From a checkpoint of a small masked image model: encoder width 384, batches of 128.
Rows from block 4 of the encoder of a small masked image model, named by matrix and row number. Rows with one number belong to one neuron. Each number is 500 + 25 x the weight over its row's rms, rounded and kept within 0 to 999. All counts start at 0. Numbers have three digits each. After the name is the row's rms in percent of the matrix's.
After each neuron's rows are labels from the 100 images, of 14976, where the neuron reaches its highest value: "lies over" is the class under the peak; "strongest on" is what is common among them. Only what is clearly more common there than usual is listed. The data: Sentinel-2 satellite tiles (TerraMesh). In brackets: how many of the 100, against the usual share in percent.
# fc1: MLP up (encoder.blocks.4.mlp.fc1.weight, 768x384), inputs 154-230
# fc2: MLP down (encoder.blocks.4.mlp.fc2.weight, 384x768, transposed), outputs 154-230

fc1.562 099:572488518466500498523472487513479489511489479504531506518487509500501516502451504546502510481483489480518499488480462499503456537479498516506535526466519466520477503490473446475487503463527513460482475529484504478486494529466507529
fc2.562 102:528473510480502482492484510484470491520500488526522496487476502502483482566554525513471479474496555520471498482480500519494480513543485485553546522501515494511468532484484470484489484525556520456483485519440485530506495501499480474
lies over: water (83 vs 10.8)
strongest on: water (91 vs 40.5); main land cover: water (84 vs 11.2)

fc1.762 100:471522479521518543474526487445502484465491545481550479548509510496500514491511507519517472491519512493514526513530496493483501514486505470538531512502526498502483466523451583470479556487512494479536494477496499511458522490516506519
fc2.762 102:492503490485487548523528477513493523502519523531501495524490524463462502496481485520485505481449512463517493498460531511513540513546498488480478451542497459487528461472509476486474535474471464477546497501525480480494529476473505494
lies over: snow or ice (78 vs 14)
strongest on: snow or ice (92 vs 20.6); main land cover: snow or ice (82 vs 14.6)

fc1.649 087:522503524506485509497511523500537507540497532525514493509506468503504505513516478521540516530526513523532485489490525517497489485497547485437468538531544496482523496484516496484470497484501482485556483535516503454508508471539525522
fc2.649 095:488511471548523545542500529457539517505510531502483509486478495500500472459511471438495485489483513499493535526511507538492467500511516515450485486479494500563537535532567467557467493505522496464496514569496525464471507520499482522
lies over: water (34 vs 10.8); snow or ice (32 vs 14)
strongest on: snow or ice (45 vs 20.6); main land cover: water (33 vs 11.2)

fc1.422 092:542527474491463517509514473476484505491496513484460499507504530521531506504483484497496497515507441518496520484481450514487537543509497514472550503497494480492525521481510439480488516511498521517481573483510491505457484517532522479
fc2.422 100:493508496473494532503510528517496473479529432503480485509462499514503572523504481496477480479517503529509502527495493540526521485452479460499504516508501486496509551531496479475488533515498490516465482502450526601500514466467508486
lies over: snow or ice (44 vs 14); water (36 vs 10.8)
strongest on: snow or ice (56 vs 20.6); main land cover: snow or ice (43 vs 14.6); main land cover: water (41 vs 11.2)

fc1.205 080:511514514533517522545507560499513486475535543461521505509493530508489514478552469516461500499470502488490491530474475488523545519560493517513461477496524503494523536501509500503503526486497491472462466475452435509517516513530479512
fc2.205 093:457527510478508510495509482563529491500522534519519524510500489532509482536513452478510473564513540505457461501502486512499470515483576498448481504495553487499476480510535511490461522514474499547525512490473457483448507497488505503
lies over: water (80 vs 10.8)
strongest on: water (85 vs 40.5); main land cover: water (72 vs 11.2)

fc1.64 119:500459494518508515481539515494485517513513472484493476500472498512489460477515511504463520522487503518508487477500474501527519470535489474519484534525492491475484490470521475495539470480538476493477523476525523502515531447469515513
fc2.64 107:494458479515497541516541533497452491518530472493513495467498457507500457493494494513484558519513518514530498491466440539534515522458502495530497485536514547467538465485527515519487489503508492483461503503495506499502495482549512532
lies over: snow or ice (61 vs 14)
strongest on: snow or ice (77 vs 20.6); main land cover: snow or ice (61 vs 14.6)

fc1.378 078:541521483530493508535517515501503515487493486508528515496497442515529473490495493492533482519509474516526483494474508463460526472499484506467517524518482518479470494464521518504557486510494499524519511499521527468493517473490550505
fc2.378 104:545509488520527532470517526481494489519500542491484509453505453516505490494480504497527516505506515526470530513517486531489462526465514487443474478461494496540496518532493459514545467466470485455520526522475522499482497513489446494
lies over: water (28 vs 10.8)
strongest on: snow or ice (65 vs 20.6); main land cover: water (30 vs 11.2); flooded vegetation (26 vs 10.2)

fc1.257 098:483494508480521536504535530520479473485546528498497515501531502539476453496472484541488492495482542539510592508491501522512484503507503532515520521507496488510497510499478508462531519529506488480478528468518504483498451544473497531
fc2.257 098:532507499519489473519506533494483495464513476541497480483472502498513543470501503494525483522501509471500504475570498545482500480484463485448498482501483485498512482486485504503516491462513515508468469485526520490462443535513517497
lies over: snow or ice (67 vs 14)
strongest on: snow or ice (77 vs 20.6); main land cover: snow or ice (65 vs 14.6)

fc1.181 095:510504530485517502485526507457474503526485464497490463547460489501479450505520556496513495480522485480470453521464473470487468530516489481466555493522509488516515489515447450508523508527532505472431520518491474501443498511498510502
fc2.181 098:516511506443498500535464474495488505511470499500490463528443524474476475519498517472504496469483552459513515457497500504504489523503455519486514496523489463490528511527478526505511509503527449542467495527501487529492505538530493509
lies over: water (35 vs 10.8)
strongest on: main land cover: water (37 vs 11.2)

fc1.415 107:485501487490517487535494511505477509516473539510538477555472508516496480531560483537508498530495540504444526502513529479500464502522521520534496510463524487527507512561499524461519488478546543522515475477508456517505441535473532444
fc2.415 099:469491506470474472478514533503531490507526466533503487475490505499482539516500519505518449524478500505470467490459480498513510522497480526531488511487500505474519436474491527507482482478504499531512471518506490459475501475507491496
lies over: snow or ice (58 vs 14)
strongest on: snow or ice (65 vs 20.6); main land cover: snow or ice (57 vs 14.6)

fc1.77 100:461500530518498495543522510449514476489454469471489474537475503522523487498504521520492498436493464475514520522502496484475501506454464534451540493504517473480499450499477460470517506515517489490450508479486449484466464488484514490
fc2.77 101:452472501473520489471470507541519464513470498529499484490491460514492539534449492521529503498551508501516482526509495488505479534504503454493487473564513498519483536529474493522520522509490474520507554502512467510489493567483479458
lies over: snow or ice (65 vs 14)
strongest on: snow or ice (81 vs 20.6); main land cover: snow or ice (67 vs 14.6)

fc1.620 105:523522457490544482510520499494541527535496500521514504530516507522484478538515533477517501502510509499526517471492509493476510495500524491541479533560491521500509523510471534508519460509493484483509542467512497477517541514450489473
fc2.620 105:500482518475520479515507465463481522484525498462471516495548500473502500504490527482492509497459515525467518509517565484504513497483499486451503532479485465545456482520458591486503475500500529507556508466482513470487463449424492513
lies over: snow or ice (64 vs 14); clouds (28 vs 2.7)
strongest on: snow or ice (67 vs 20.6); main land cover: snow or ice (53 vs 14.6)