From a checkpoint of a small masked image model: soap at rate 0.0014.
Rows from block 4 of the encoder of a small masked image model, named by matrix and row number. Rows with one number belong to one neuron. Each number is 128 + 24 x the weight over its row's rms, rounded and kept within 0 to 255. All counts start at 0. Numbers have three digits each. After the name is the row's rms in percent of the matrix's.
After each neuron's rows are labels from the 100 images, of 14976, where the neuron reaches its highest value: "peak on" is the class under the peak. Only what is clearly more common there than usual is listed. The data: Sentinel-2 satellite tiles (TerraMesh).
# fc1: MLP up (encoder.blocks.4.mlp.fc1.weight, 768x384), inputs 308-383
# fc2: MLP down (encoder.blocks.4.mlp.fc2.weight, 384x768, transposed), outputs 308-383

fc1.395 111:153145137091145127107101074137146160143124137109117137113094087098177132108201128101086157081137124150136141151094085066108157110122099087142109108138130114171148170171126105155168111102171186147114114147138130135107148195105130
fc2.395 114:151080100160107139117102117124100166125109156124124162157110127116105147184139133131105152111120163119084172116151109146167127135078126146145135143096158148162184148083125168131112096114116091149165115104110102124111111172077079
peak on: snow or ice

fc1.201 106:101102149144139080155152103183122108104124122124121163147170091127137131117115145111100150150153187105126109107085129138097143107121137123128111118129073177116154117107111129117152113110111127107102088118176152128121103126158095
fc2.201 105:137109166104137121110154150147108171155088164155094159114087122105119121134099152128172086081125153086123061112085112149176149102193114102152089139101165126155146139118074174137154157142117128124125129156151134126084106131150125
peak on: clouds

fc1.371 103:158131166121104089179151122118088125136113106142104137093177131151135078147100141136114123126124178137108122124118124145143146096156153123123145137130106107109119135087116098175109163122112086097166133077133134108127112155111098
fc2.371 091:116165151100133134110184165107159145100090122143168181140122121097136133137114123146107125113155142108119128109121100119152138156115139150128159090104106094110149133154124122114105128106097153132127059127167135116113121166120114
peak on: clouds; snow or ice

fc1.358 100:121124092135122154152136142134103087075136148132141124168096110158125096139109152150124148120157118154169101140090135102135160097127092105179124137119118149148134134151158130150119159117164128162128154096118160159152116111151109
fc2.358 106:123136083110132146150128150139111149125129120086149144125130106157149095128128161134140159114196129094123127135122137168126177132179174104118129113103126110162100137164130106049152110113101155135117109114182145130150140143073125
peak on: clouds; snow or ice

fc1.552 113:124093152135114100111104090145130158160137152116171121103133187153146120119156117110135136086117143142140184140174143127077126121118146134109151108151134119090136101111148153126081115140137087093102149147187110088163097124149145
fc2.552 116:105139113083118129133119123150148122133112161119165142139095125180128111105105162109131090137175132129127134088123118093134133145144144120124157145175146123083128124141162113118149091172087124156132126153158152115140113108114151
peak on: snow or ice

fc1.59 097:135168108121151133129129154137138133107130146134146100117131111174127125096102157076128178216077107092104128142148124099141124152126146090106136140139116127099128091170094114131128192112084123093109110143148151094129083127147134
fc2.59 098:124133121130158082116162135175154105141144129114121146156103069142130115115109137135117114078114123112134099123114119158176149112171079116116114169109120134121121125144117127152156153129073143127137111126110160147130104196117152
peak on: crops

fc1.142 101:140149159121184114156107140140154099151144120136126111128129147152134085156172118143160129100126130161147114158143113129150146118144119097126132159185086133108070158137110134125144144136109138143123136125125168135102142151084106
fc2.142 104:130161103109134148131100069146148078119111088111101114113086140099125126090111090164146109141168120108139114151147146128163138139149091143128146089165143102142143110159131135145158136115107134117120141119169100117166085110111097
peak on: water

fc1.758 105:159118102114153119156171118138120083093153118110085119137120076136136063149112134101108122151136123129143159057122114117148153105135124140121122106093100144116134113129169111129132110106102129100106123098141168138121083114171130
fc2.758 091:144088161131132138111170164106109161145141132126093118159139120113086146136136141096146134164087125109106113089085100118150127087119131151150141120077110136116106145165104132160168133117172174100131107166125110079125130126104160
peak on: clouds

fc1.712 100:104117145138139112131136105145140118129103118133152175148159158116146116156088140130152140088121139141171089165051157096138107131105139118120122168176087163140108121145104146120115143152144118164115084173114101134128132090145115
fc2.712 111:176150191134130077142124140149083137158138134126096139101138116136089119108117108114128097078137117132144085115118125085157163123172159103108104099147122156135105134126127112159135132103122140127138144167110132138099141111111118
peak on: clouds

fc1.411 086:129114126118147162109155151103214118144152090085128135130155140132135132097131151166100141137125135142133129080122145176133135110179122122145124131132104123099142093148109162129084101115144094095111133159170158103142150170161132
fc2.411 097:095122114127080180138145121108133123097089154143128134144147124121144096080125116088109121163094115143138100155123127142106108157148119149141127130120133123138083096100095104183132101185124108158101124128152151133110137139146105
peak on: snow or ice

fc1.593 089:127106159125099086103133122137102147151117108103106145123120145137125156128097131142105129104127129146141137135163101116099132101118125163134112117158111133103148171112110102160097137114122120102145127120095150142096163128123142
fc2.593 111:117107118142115142116149120107106084109069165165087080088120094128119112093135144109124090175115119149148147138122104147116156128172132162122125131112123121125128137091112107149100139107103121127153135132130139145137136074103160
peak on: rangeland

fc1.182 095:151123127152131111148130118156100094110158126105140107108082142127114154177086166110123183146115154106128122138183149166135163167125136144100186128111135113129118143093115114150148115192097139139067106075144129146141116152143103
fc2.182 105:126100132134139104155139122092060116162115132195075092120114126134105124090146144125167097179112136160128148134108123106134121099152105126075093115111097165113124094108130140127153154134113152162137150150118149074104110057060130
peak on: crops

fc1.709 092:122103116133152119114159135108179146108100117120131153118096122181142079136137128102107093167143117092162115096088127154131126107117154126127129146111119128142093121142121116143128131152119181154128122131099163120166161135140133
fc2.709 114:088132170119088192151088114108099141158124160139134130121154125102091125142033137114132138115120151117138132169143121109128128123084100095136119105164119181178129127111150140129158130143105139141134109150156128135108148123074160
peak on: water

fc1.757 099:145130088120143112170154145127115098112127118094110144138160115166132096137105168130106132139095138140121129139108123141138126133081121168110121108120110160145165125142145158154153125115143134125138115139125113101136111116160155
fc2.757 100:118126136117111085125101130162097147170123176147083134138142117113139122105092156124104164107119145102109138103112124117151121122123146170133106140105126143116113145189125136143150140139157144160115121141140145135144104148107117
peak on: clouds; snow or ice

fc1.651 106:143135115128104145138055129141151198108164124114110135116101134143107128097110114160120134124134137138141149112135099124136089152097118123122136114158161112142161101148173118133134124136136119131164154114115114156122153117140154
fc2.651 116:123178056137135163162109103113192156082118128135129175132147095103104104106112121129123122139166115126149165145151122133079137146101142100112145132163122105108170105129122119086119112115115107136141166112134142105095137120129122
peak on: crops