Rows from block 6 of the encoder of a small masked image model, named by matrix and row number. Rows with one number belong to one neuron. Each number is 128 + 24 x the weight over its row's rms, rounded and kept within 0 to 255. All counts start at 0. Numbers have three digits each. After the name is the row's rms in percent of the matrix's.
After each neuron's rows are labels from the 100 images, of 14976, where the neuron reaches its highest value: "responds to" is what is common among them. Only what is clearly more common there than usual is listed. The data: Sentinel-2 satellite tiles (TerraMesh). In brackets: how many of the 100, against the usual share in percent.
# fc1: MLP up (encoder.blocks.6.mlp.fc1.weight, 768x384), inputs 110-164
# fc2: MLP down (encoder.blocks.6.mlp.fc2.weight, 384x768, transposed), outputs 110-164

fc1.166 098:157140152116127102132095130126097143102149154132135122065111106125134149155157131118146162119138115075113108097102161108132139125105187143131146152142094104150086194
fc2.166 117:139141109162143139104110131105139105101120155125149099134085142136130137133126112139153085144134167126102123128131135119126133105099076133130097134157146138110100148
responds to: main land cover: water (32 vs 11.2)

fc1.225 086:142130125112144116104123122130118100059153135101070115154118141179085148141105131141120141139126141122155138132140140103135131112119165139103124103138108155137127164
fc2.225 091:090145105140120137110079186147146172156129161108113093120080091105120121156124124133131129095146124054110112113115173140153115113143196150108132148175146133108126109
responds to: main land cover: rangeland (50 vs 20.4)

fc1.254 104:147161110134128121174177128123119114110159141149133165085138114111118146098097177124112092134127104113120134141140122113143117119092092119150157103153149130138160108
fc2.254 097:135119125108117111123123124127106127134154103155157134092128109120134093132129115168119150138126122122174155121104148124137109154089142100110122135115119132114119147
responds to: snow or ice (82 vs 20.6); main land cover: snow or ice (50 vs 14.6)

fc1.7 068:091090112131102164149107114087094129128136164154153121108143154151152086119103096164141101092143145160108086153105158119108123147151193145091116153167121113102164145
fc2.7 076:131138152118136128128143127120142142141140110123140152122126119129130142136122133115126148114143130125123132156115137113129142126142122120143120123114118109112101128
responds to: clouds (86 vs 15.5); main land cover: trees (57 vs 19.6)

fc1.26 103:122138113099120119137108161130142139136187109138145162093154115108096134122150138124095110098121098133106120109145142134158138118130095112152075113157146160093169121
fc2.26 093:160130111092119125128151106115141131113093130112129109149085136117136098156118107154137114135150110138154121121114118119132117127112139130173147140190132138134125128
responds to: snow or ice (86 vs 20.6); main land cover: snow or ice (73 vs 14.6)

fc1.499 101:111149123084152142128132100159172070149142093097073085132150104140100152110121113096096145064190140154135151093123107132133144121159119105130118137145126129153168154
fc2.499 097:083124101139090103106115188135143154140141139154116073142099122156107109169132141146131150104147123080117138158141148134123091074157211136074136140175099143126140120
responds to: snow or ice (83 vs 20.6); main land cover: snow or ice (75 vs 14.6)

fc1.760 074:114113109107057092151072132108119166128170112156134090118114135138164094095088117176136155078161115134119094137162110127155128091133085095117113149117147135101171128
fc2.760 080:140136158137149131133134126113157126151116106131138153117138125131132137128138131106141104142123121120141150135119143127125134115108107125127138129122137119138105117
responds to: clouds (59 vs 15.5)

fc1.729 087:135136108180102122084147126133120110133095121124119161150154147142099118156134132114148163092164140135106123144166133123159108105120075146175163126163085120102116120
fc2.729 086:108107111119077120103119122161168182118135140106092089124124130108162125121120091133110125147144129137125137123185116090102078109110092146105125150152141127131173127
responds to: water (97 vs 40.5); main land cover: water (83 vs 11.2)

fc1.629 103:136175139175134137099105133156121160153081134116135143151098165146114080075097119117071118181160177147134100185134103145168095149134148162102099171105149178143153128
fc2.629 100:167138139138043134114094172142142137120150117138116141158088137134162100123115064122073084120108136107116160127157120109110146127089128129122118131124145145116126119
responds to: clouds (52 vs 15.5)

fc1.663 106:095109101111103149103148160148111148146125120084128145113157138127129134150114124175151125139095128114131148136153132115147110129112149165132091150108139190149131090
fc2.663 102:141137146124120113109099140125106143159144115148134107121122121123117138145124116135131136126144120119146158124147118136116137095160143124126139127142110162125140143
responds to: clouds (57 vs 15.5)

fc1.217 102:129093128101156178108151147124106130159107129136109127111163141129139149157117108147170102166106126083121125136136128104137141133082104169133118123134091136105124107
fc2.217 100:134086112145132170101104155147116123129126153102113096149145104127089143129128153138131110140126149134093134157141088147102121112170122106144150103146129132119133118
responds to: clouds (46 vs 15.5); snow or ice (46 vs 20.6)

fc1.576 097:144160131130150119125108103106166111135136090115149147139143092104124088120119148098133156110115140102146133166120132126123143120092108174074148137109076136130145170
fc2.576 091:134138136142118152115117121114119113139102127078090106132140106131109116108167144114115091157099138146143118135141120147127141126149122158141125085119111134153117129
responds to: snow or ice (97 vs 20.6); main land cover: snow or ice (85 vs 14.6)

fc1.478 108:162117136096133158109158128134163102121158154141141147112163112195170110138120174109151134147134107108178136141111117159125124174117133174145126151144146170171143143
fc2.478 108:114144131125134108132111128134153150119112100145149116102131127087133109129145103143134119157127115151161100128127115108142128095110129136147126121164118123113159145
responds to: water (82 vs 40.5); main land cover: water (60 vs 11.2)

fc1.616 099:132126122093112146130126159167125147138142141124121173109141112113129094130114118148120048119157073113099094120103122066121121079114093124124135162157138161120168102
fc2.616 085:158135139129177124138110128135114136134148114135127094125094139122132114140134116116114134133115113110150112156126128110118102160151125135095116130123102127121117161
responds to: snow or ice (70 vs 20.6); main land cover: snow or ice (56 vs 14.6)

fc1.154 087:085102137119143149171124133137128124126141165161131140121138144137135130140130130142109165124105098113153087129139092151103102163081074146129118140131182150087130123
fc2.154 087:115156129136116165103136111089136135160121128124138152157127126134136104149149119126132086115133136157141111090152132128126107099121139131130089146153112127126125135
responds to: clouds (44 vs 15.5)

fc1.534 104:128095112119129150137159152130159121110141168128103119112162138127104178112095117129159119118143143144115152129126093128136156161100078118166123109108146095136105128
fc2.534 105:101135110120083110110111161163131167108107146144079101138132127125150107128150106144147176131123103123107115179160133117122121106122168168105125118138156113138138099
responds to: main land cover: rangeland (43 vs 20.4)

fc1.41 103:117117136107161127104167163128129152125116192140172163129118165151123122119119136157165078141120122127163166152115158140141130136117136112120139125161119131113082094
fc2.41 099:158134147122119092134161117158111142132145125131139100143110137179128141136155106157142150143138126122119116154135118104126133085137123101123091130118152094134143132
responds to: snow or ice (59 vs 20.6); main land cover: snow or ice (49 vs 14.6)

fc1.14 114:184169118136129126112138137094148126083140159100113151122135111122130142135157192150118148110086111139154141112187144113146132100124131078151179132114131169139135145
fc2.14 103:127117141127125123141128109144108109106139115139126148128115138143104098139110094130139112141155124119139127135101136128114128129126107128145104143139156144159118140
responds to: snow or ice (71 vs 20.6); main land cover: snow or ice (55 vs 14.6)

fc1.401 095:128116094138146141100109132107154143099101132145135094124100139134144120132140115141165095106206122110142112122143102173116134117137124149132156122143156171150084149
fc2.401 099:116134081128104151123093170155152133111144151130115137163092121134175112104119119154111149144123116154103088099133144154136140107106147120086131164125152129105179156
responds to: main land cover: water (29 vs 11.2)