From a checkpoint of a small masked image model: 64-pixel images, encoder moe top_k.
Rows from block 6 of the encoder of a small masked image model, named by matrix and row number. Rows with one number belong to one neuron. Each number is 500 + 40 x the weight over its row's rms, rounded and kept within 0 to 999. All counts start at 0. Numbers have three digits each.
After each neuron's rows are labels from the 100 images, of 14976, where the neuron reaches its highest value: "responds to" is what is common among them; "lies over" is the class under the peak. Only what is clearly more common there than usual is listed. The data: Sentinel-2 satellite tiles (TerraMesh). In brackets: how many of the 100.
# fc1: MLP up (encoder.blocks.6.mlp.fc1.weight, 768x384), inputs 275-329
# fc2: MLP down (encoder.blocks.6.mlp.fc2.weight, 384x768, transposed), outputs 275-329

fc1.686:464512553528474505506517474557489429506508445491580465464548462469515485468509480557459489486468509508528476471457473446557454563547509481516486531467495457547565528
fc2.686:495517501484610548526474546493461486527523484516497468475479556529529516526505519521482412556526519510604478529524524512528486499540484593525417502480535494518483482
responds to: crops (68); main land cover: crops (48)
lies over: crops (51)

fc1.270:511501486457519512537447504510523487513532431491531435475550561486521542537496475476451527483546525536511422425502561531503514586521526556501519487528572502396520423
fc2.270:505491470517475495468508514512448535589505534488532539483430520481520476470498500524526495443500462430521559466551512491495517499501604452489515527489543525534475534
responds to: main land cover: snow or ice (36)
lies over: snow or ice (34)

fc1.500:568554549503480513461462496539536519540469506553519519584509471481480506512516423600418418506427492520575501486475484546464467556502443512564481525443537508464469495
fc2.500:498484525534556497452463553579499485437486489534496500494512496503506513530535464473495522565488444520462485535440482480495486560516413454513433450474465480423519467
responds to: main land cover: snow or ice (34); main land cover: water (28)
lies over: water (28)

fc1.221:482494492452405523531440482571492524500511590491535530462439527532438563484499514584492462514530467488496457568430484507501473495520544496469489499499505516527450455
fc2.221:507498500511493473464514499469512488519496484468473469500483475482516505470505512471498520477483501480500508491471514488526501494496507506499514459516503477471486472
responds to: trees (89); clouds (75); main land cover: trees (53)
lies over: clouds (67)

fc1.325:402444528452555555534494489567368447525559496483476463553465516478477495438489520486503502453568568560489485533557522485502538480567461573493546556531565546511474476
fc2.325:486494502512563506541491485555444486561495466496481536444483484492504528512474520498499540486514509486475497481559449489519486570476480481456494543506588531499469459
responds to: main land cover: water (29)
lies over: water (37)

fc1.586:503495520480590547547497529539472491595494485521524508492492511524525507476531515466471475543500571481537525526482508483469465501464520474432456474508618574469429427
fc2.586:545462434503500531474530443480488468574527490522495484493494548539488528482533426475503504460477469445479463516479511459521520521502462481446501488457513547460550528
responds to: main land cover: rangeland (55); bare ground (51); main land cover: bare ground (38)
lies over: rangeland (61); bare ground (33)

fc1.684:467582456483478557470489512508465507419461563532444529487492409522512519479506555558513474529450518533498541499514578542566502453499558484468489507459523443491495470
fc2.684:542483575459504502458464496479520516484435490498489503546477505459456526460521480463525555502511476543488513517489527481525441531559461513550457446465543532453459497
responds to: snow or ice (57); main land cover: snow or ice (40); main land cover: water (30)
lies over: snow or ice (46); water (32)

fc1.726:547479564529456473402525496463538414465488530466481421491473417470481524483508463582579489518525505439518500522493531575474512537514452584496472499480532488489506491
fc2.726:478524508561511594434465504477447546454522508522485515511464469532536510492522511529487509473564489475438525512451483504533384509515485472449467515531526528478480489
responds to: bare ground (50); snow or ice (47)
lies over: snow or ice (36)

fc1.710:488516559536483503519480450534552508504525528470542474510488506502442474514503412551460431496501379480436520538575521496548494473509462466449408513462541535508465511
fc2.710:501470430459525512417519486520472449588490466549516525533519500549519506506545486469522548464454485508576476511479469531479559518529520505464474485461467512499526497
responds to: bare ground (49); main land cover: water (32)
lies over: water (37)

fc1.642:484450463509507526476516495560448553535518559437512491430537490557539542479501493431516526548532542444438508503505518429534457465477551467466481548527473491470483524
fc2.642:439496481467493457471495496496497510500519484465484482512448501517527536493467503516463510487489467449529508503548508461535526480502497541516557479500528528539491476
responds to: snow or ice (75); main land cover: snow or ice (59)
lies over: snow or ice (64)

fc1.153:496554518464513495462485477456479496541442445458476527460537524513460528419516501442488498540462480476456493515469428526462542420425518504483469519509529544545441424
fc2.153:554434439477533538481561500493463475540553496568498470488508531564460498501575450439512483460500523472511474477551498436501500475546448509477511544399509537459535492
responds to: main land cover: rangeland (75)
lies over: rangeland (74)

fc1.460:475498490527543479458527447418456496466495523473522548478468438512519481502468514481569452519488499428446543437526439503539507527441525516455452556463499458543553503
fc2.460:497530550462514485467483525460527525506576512538526519499493521510514474500532507487498481527554465504542518468492507463525469505492477555528546547512520486494471505
responds to: snow or ice (90); main land cover: snow or ice (75)
lies over: snow or ice (74)

fc1.693:509478563491479531462491456533459539540603537504513484523554474541564426466607478481575465558482477509471544506510509486472445555593542419425523492498587455504480469
fc2.693:460445471508492495472497500492513455523529486513479464470512479507544540506450538493492520498519442448537470499513471502498494564525557464436554451538588559465424477
responds to: main land cover: crops (45)
lies over: crops (38)

fc1.533:412589548448561499546505604418494533452428512466567415487535447485482477476503578513578527449490492492575492491539555500574498430437481597480433452486544450526504461
fc2.533:521476527500499507472485460539475525479518495536485490521485446509514505507562463418571533482460467510457508583456480518544427523553495491505495533477543522434458484
responds to: bare ground (53); snow or ice (45); main land cover: water (44); main land cover: snow or ice (39)
lies over: water (44); snow or ice (38)

fc1.212:466512515460410496479495464480458533492507489519542499460476477562534498521544502500525492548475450478432532471513557448518443433509521430463542554463475488496508472
fc2.212:473533528529484523439501503479489485486506499468504509495486516524512551505505539506498534465498479493530515486514511480507484509525485529528520514490543505502487489
responds to: clouds (50); snow or ice (47)
lies over: clouds (46); snow or ice (35)

fc1.54:497507527485597517502497550502471430600465465453474517482541497509535552472473450478491506483532578516474472528497514507500487484413491508502497478495534540470454466
fc2.54:525467444479536524456518471515453474559544505567502488507503552532476522496573447467525491437470505468504490529490515464517550527536460451462445503432489522494518503
responds to: main land cover: rangeland (70); main land cover: bare ground (26)
lies over: rangeland (75)

fc1.86:492510479491509436469537439513475483531489516451537501533412501460545542488512546494434521489591419588439566461509492479531588583528521547455488573465521511508510493
fc2.86:513441532510540557500503555499476519522565516529535513484495514501490435522529516545497490491505509529513534468551492464552519503453452530534473569447542496548461468
responds to: snow or ice (68); main land cover: snow or ice (57)
lies over: snow or ice (57)

fc1.307:522524523505477561477500522527520504498415484553473462461507463528533506552544519560458491516425467521554547531544530514523456520499508543463460513473562488485499421
fc2.307:479487566440548570437489471484485539559478528513474443522477520486495506509536474490475551490492428538470506486414512496517455517488438475523499493442463465515509496
responds to: clouds (47); main land cover: water (34)
lies over: water (36); clouds (28)

fc1.398:506470597497476540461512493513441473583581474481498437566492544554548418492548484567450480559554506552512524557489541436464486583550439522474517513430508514555515530
fc2.398:460495523493597450481582476491515543532480465522477507470512464464495515458509501476513493528509515489519471526479492527493400500514489472468543481417549523516468525
responds to: main land cover: crops (42)
lies over: crops (38)

fc1.487:455509499535548564479522509505454484565490563494511483450493519559526492527496498548458462486457508533556496488527486467506528571525517488460531529472498532484593530
fc2.487:540558539442570542526504487549445468505478523511532442434472495579492508514516520536483481485485489486588511446545488476471524547560473476493444535489484468492517471
responds to: main land cover: water (47)
lies over: water (45)

fc1.82:477536486480502497593521517535526550523563486507471587501472420572473559459545462532545490487482480448528584511530491488514485498534471510542490398561524488477575540
fc2.82:505484555485514491431564515517526469463485531512514476523510462479497450493443537498520518505497528608465495520469476480515486458535508462491497455457581502496477509
responds to: clouds (45)
lies over: clouds (31)

fc1.361:518556529487524499510488513587465520525537550513510494529510510561480495538559545465519467540521503538554487490492467437459486508499453467489496531507567526511488539
fc2.361:467541485518468465492508519492520496506544462471542526475464463458492535502502492491551522440517472489484544557508462535403523542488496465446511501530493532488490517
responds to: water (79); main land cover: water (51); flooded vegetation (29)
lies over: water (44)

fc1.11:492536538429456549426525512498549478512569592510480570554502502491530509540442498479557476463502436520495460502500455521567443539557508454481473536437452499444471469
fc2.11:514510549500532531440486520506472460545523368499503473510567470486490562531442510473514527464494448507556483550569438461447490533531437442531501506484485488407401528
responds to: water (72); main land cover: water (46)
lies over: water (45)

fc1.171:455564427479540530502505498509513501509460539537481457479465466519530537426533496547544457426435562506508521488533502479498492571479480498479502526462509467529526488
fc2.171:526481468490571514477505457556445445504491483503512452452450479540511544470549421469495489465460500566547509453507489551445550531535488546477491539481505495517546510
responds to: main land cover: rangeland (50)
lies over: rangeland (54)

fc1.722:484459572429510522508484422389426532507456474524512447514524466447524486509468544399491473459530505529533445497525521490591561563478532516520587509466507506500532515
fc2.722:508495540525527506436505520517497479464539475503517534483512458548563507487499496522541477524442543483457499481559509520534476435515473509503494579509562519474434495
responds to: snow or ice (78); main land cover: snow or ice (72)
lies over: snow or ice (67)

fc1.127:488444522476524545564488486490517526501427454565466475463483494490590461545502483439457432526535485527448517428478565496510475554533461462440552492442535563489475486
fc2.127:527469420515512507448529456486492435573509488494495519520518558523479548465508424474516500441456492457506475559477529483491545521507496501467489501478521539473536513
responds to: bare ground (71); main land cover: bare ground (56)
lies over: bare ground (49)

fc1.256:529543437453514545546557507484453554388498567539540541491538493489540512546496506456519516481485567421495510540521552535535497454504473460453456596468555537469527488
fc2.256:531510482466502523433489495494505434527509472505533537523492452491531493511485464515460535511478434547462463490455468494477520523536513470515506480506530511451428502
responds to: snow or ice (57)
lies over: snow or ice (36); clouds (27)

fc1.225:524559486450535479491529504430508490504512446566589542575482492478530500530468469476482489528459412493524528554441579500468528540500561479532488549521545519551429452
fc2.225:570461467528473510554485494519507444537488528536481499463465480526466485484489452482517504488483500375509504496492484471493550479515531468446492458472507534443483466
responds to: main land cover: rangeland (50)
lies over: rangeland (57)

fc1.511:469459470494599471487534447479489611507532494573480483412461541471538429523490470500509496517561513475531558522515555457486512479515408553481497485532567588502499462
fc2.511:527535360488533506388549488488440458539481495454464509547536565527435595440569501496528519453409541525513480552496532458451492532511456546483494500457520516479510482
responds to: bare ground (67); main land cover: bare ground (41)
lies over: bare ground (44)

fc1.40:446499517485547463442468503456515473511415475543561509464476454535495508490517512457508520439533528546563493488544601441553521523551536500587516534497495480459501459
fc2.40:551587466517536490446497524549418466520507537484500536509521511515447485489484514446565490480445520479452459516507505518524489556520466566471423426463471459514513511
responds to: water (78); main land cover: water (55); flooded vegetation (27)
lies over: water (41)

fc1.216:555538482491445434496539529470568510534482519493500539444510447496566511561543527447469452477424461511418538515501454533480458478439555504567485521498588519468473532
fc2.216:558487520568493499409468432491528544473511496487510518533499465472491545491452507503514508473531513499527519490457506489510499544520497548483485519512501496488504474
responds to: snow or ice (80); main land cover: snow or ice (67)
lies over: snow or ice (65)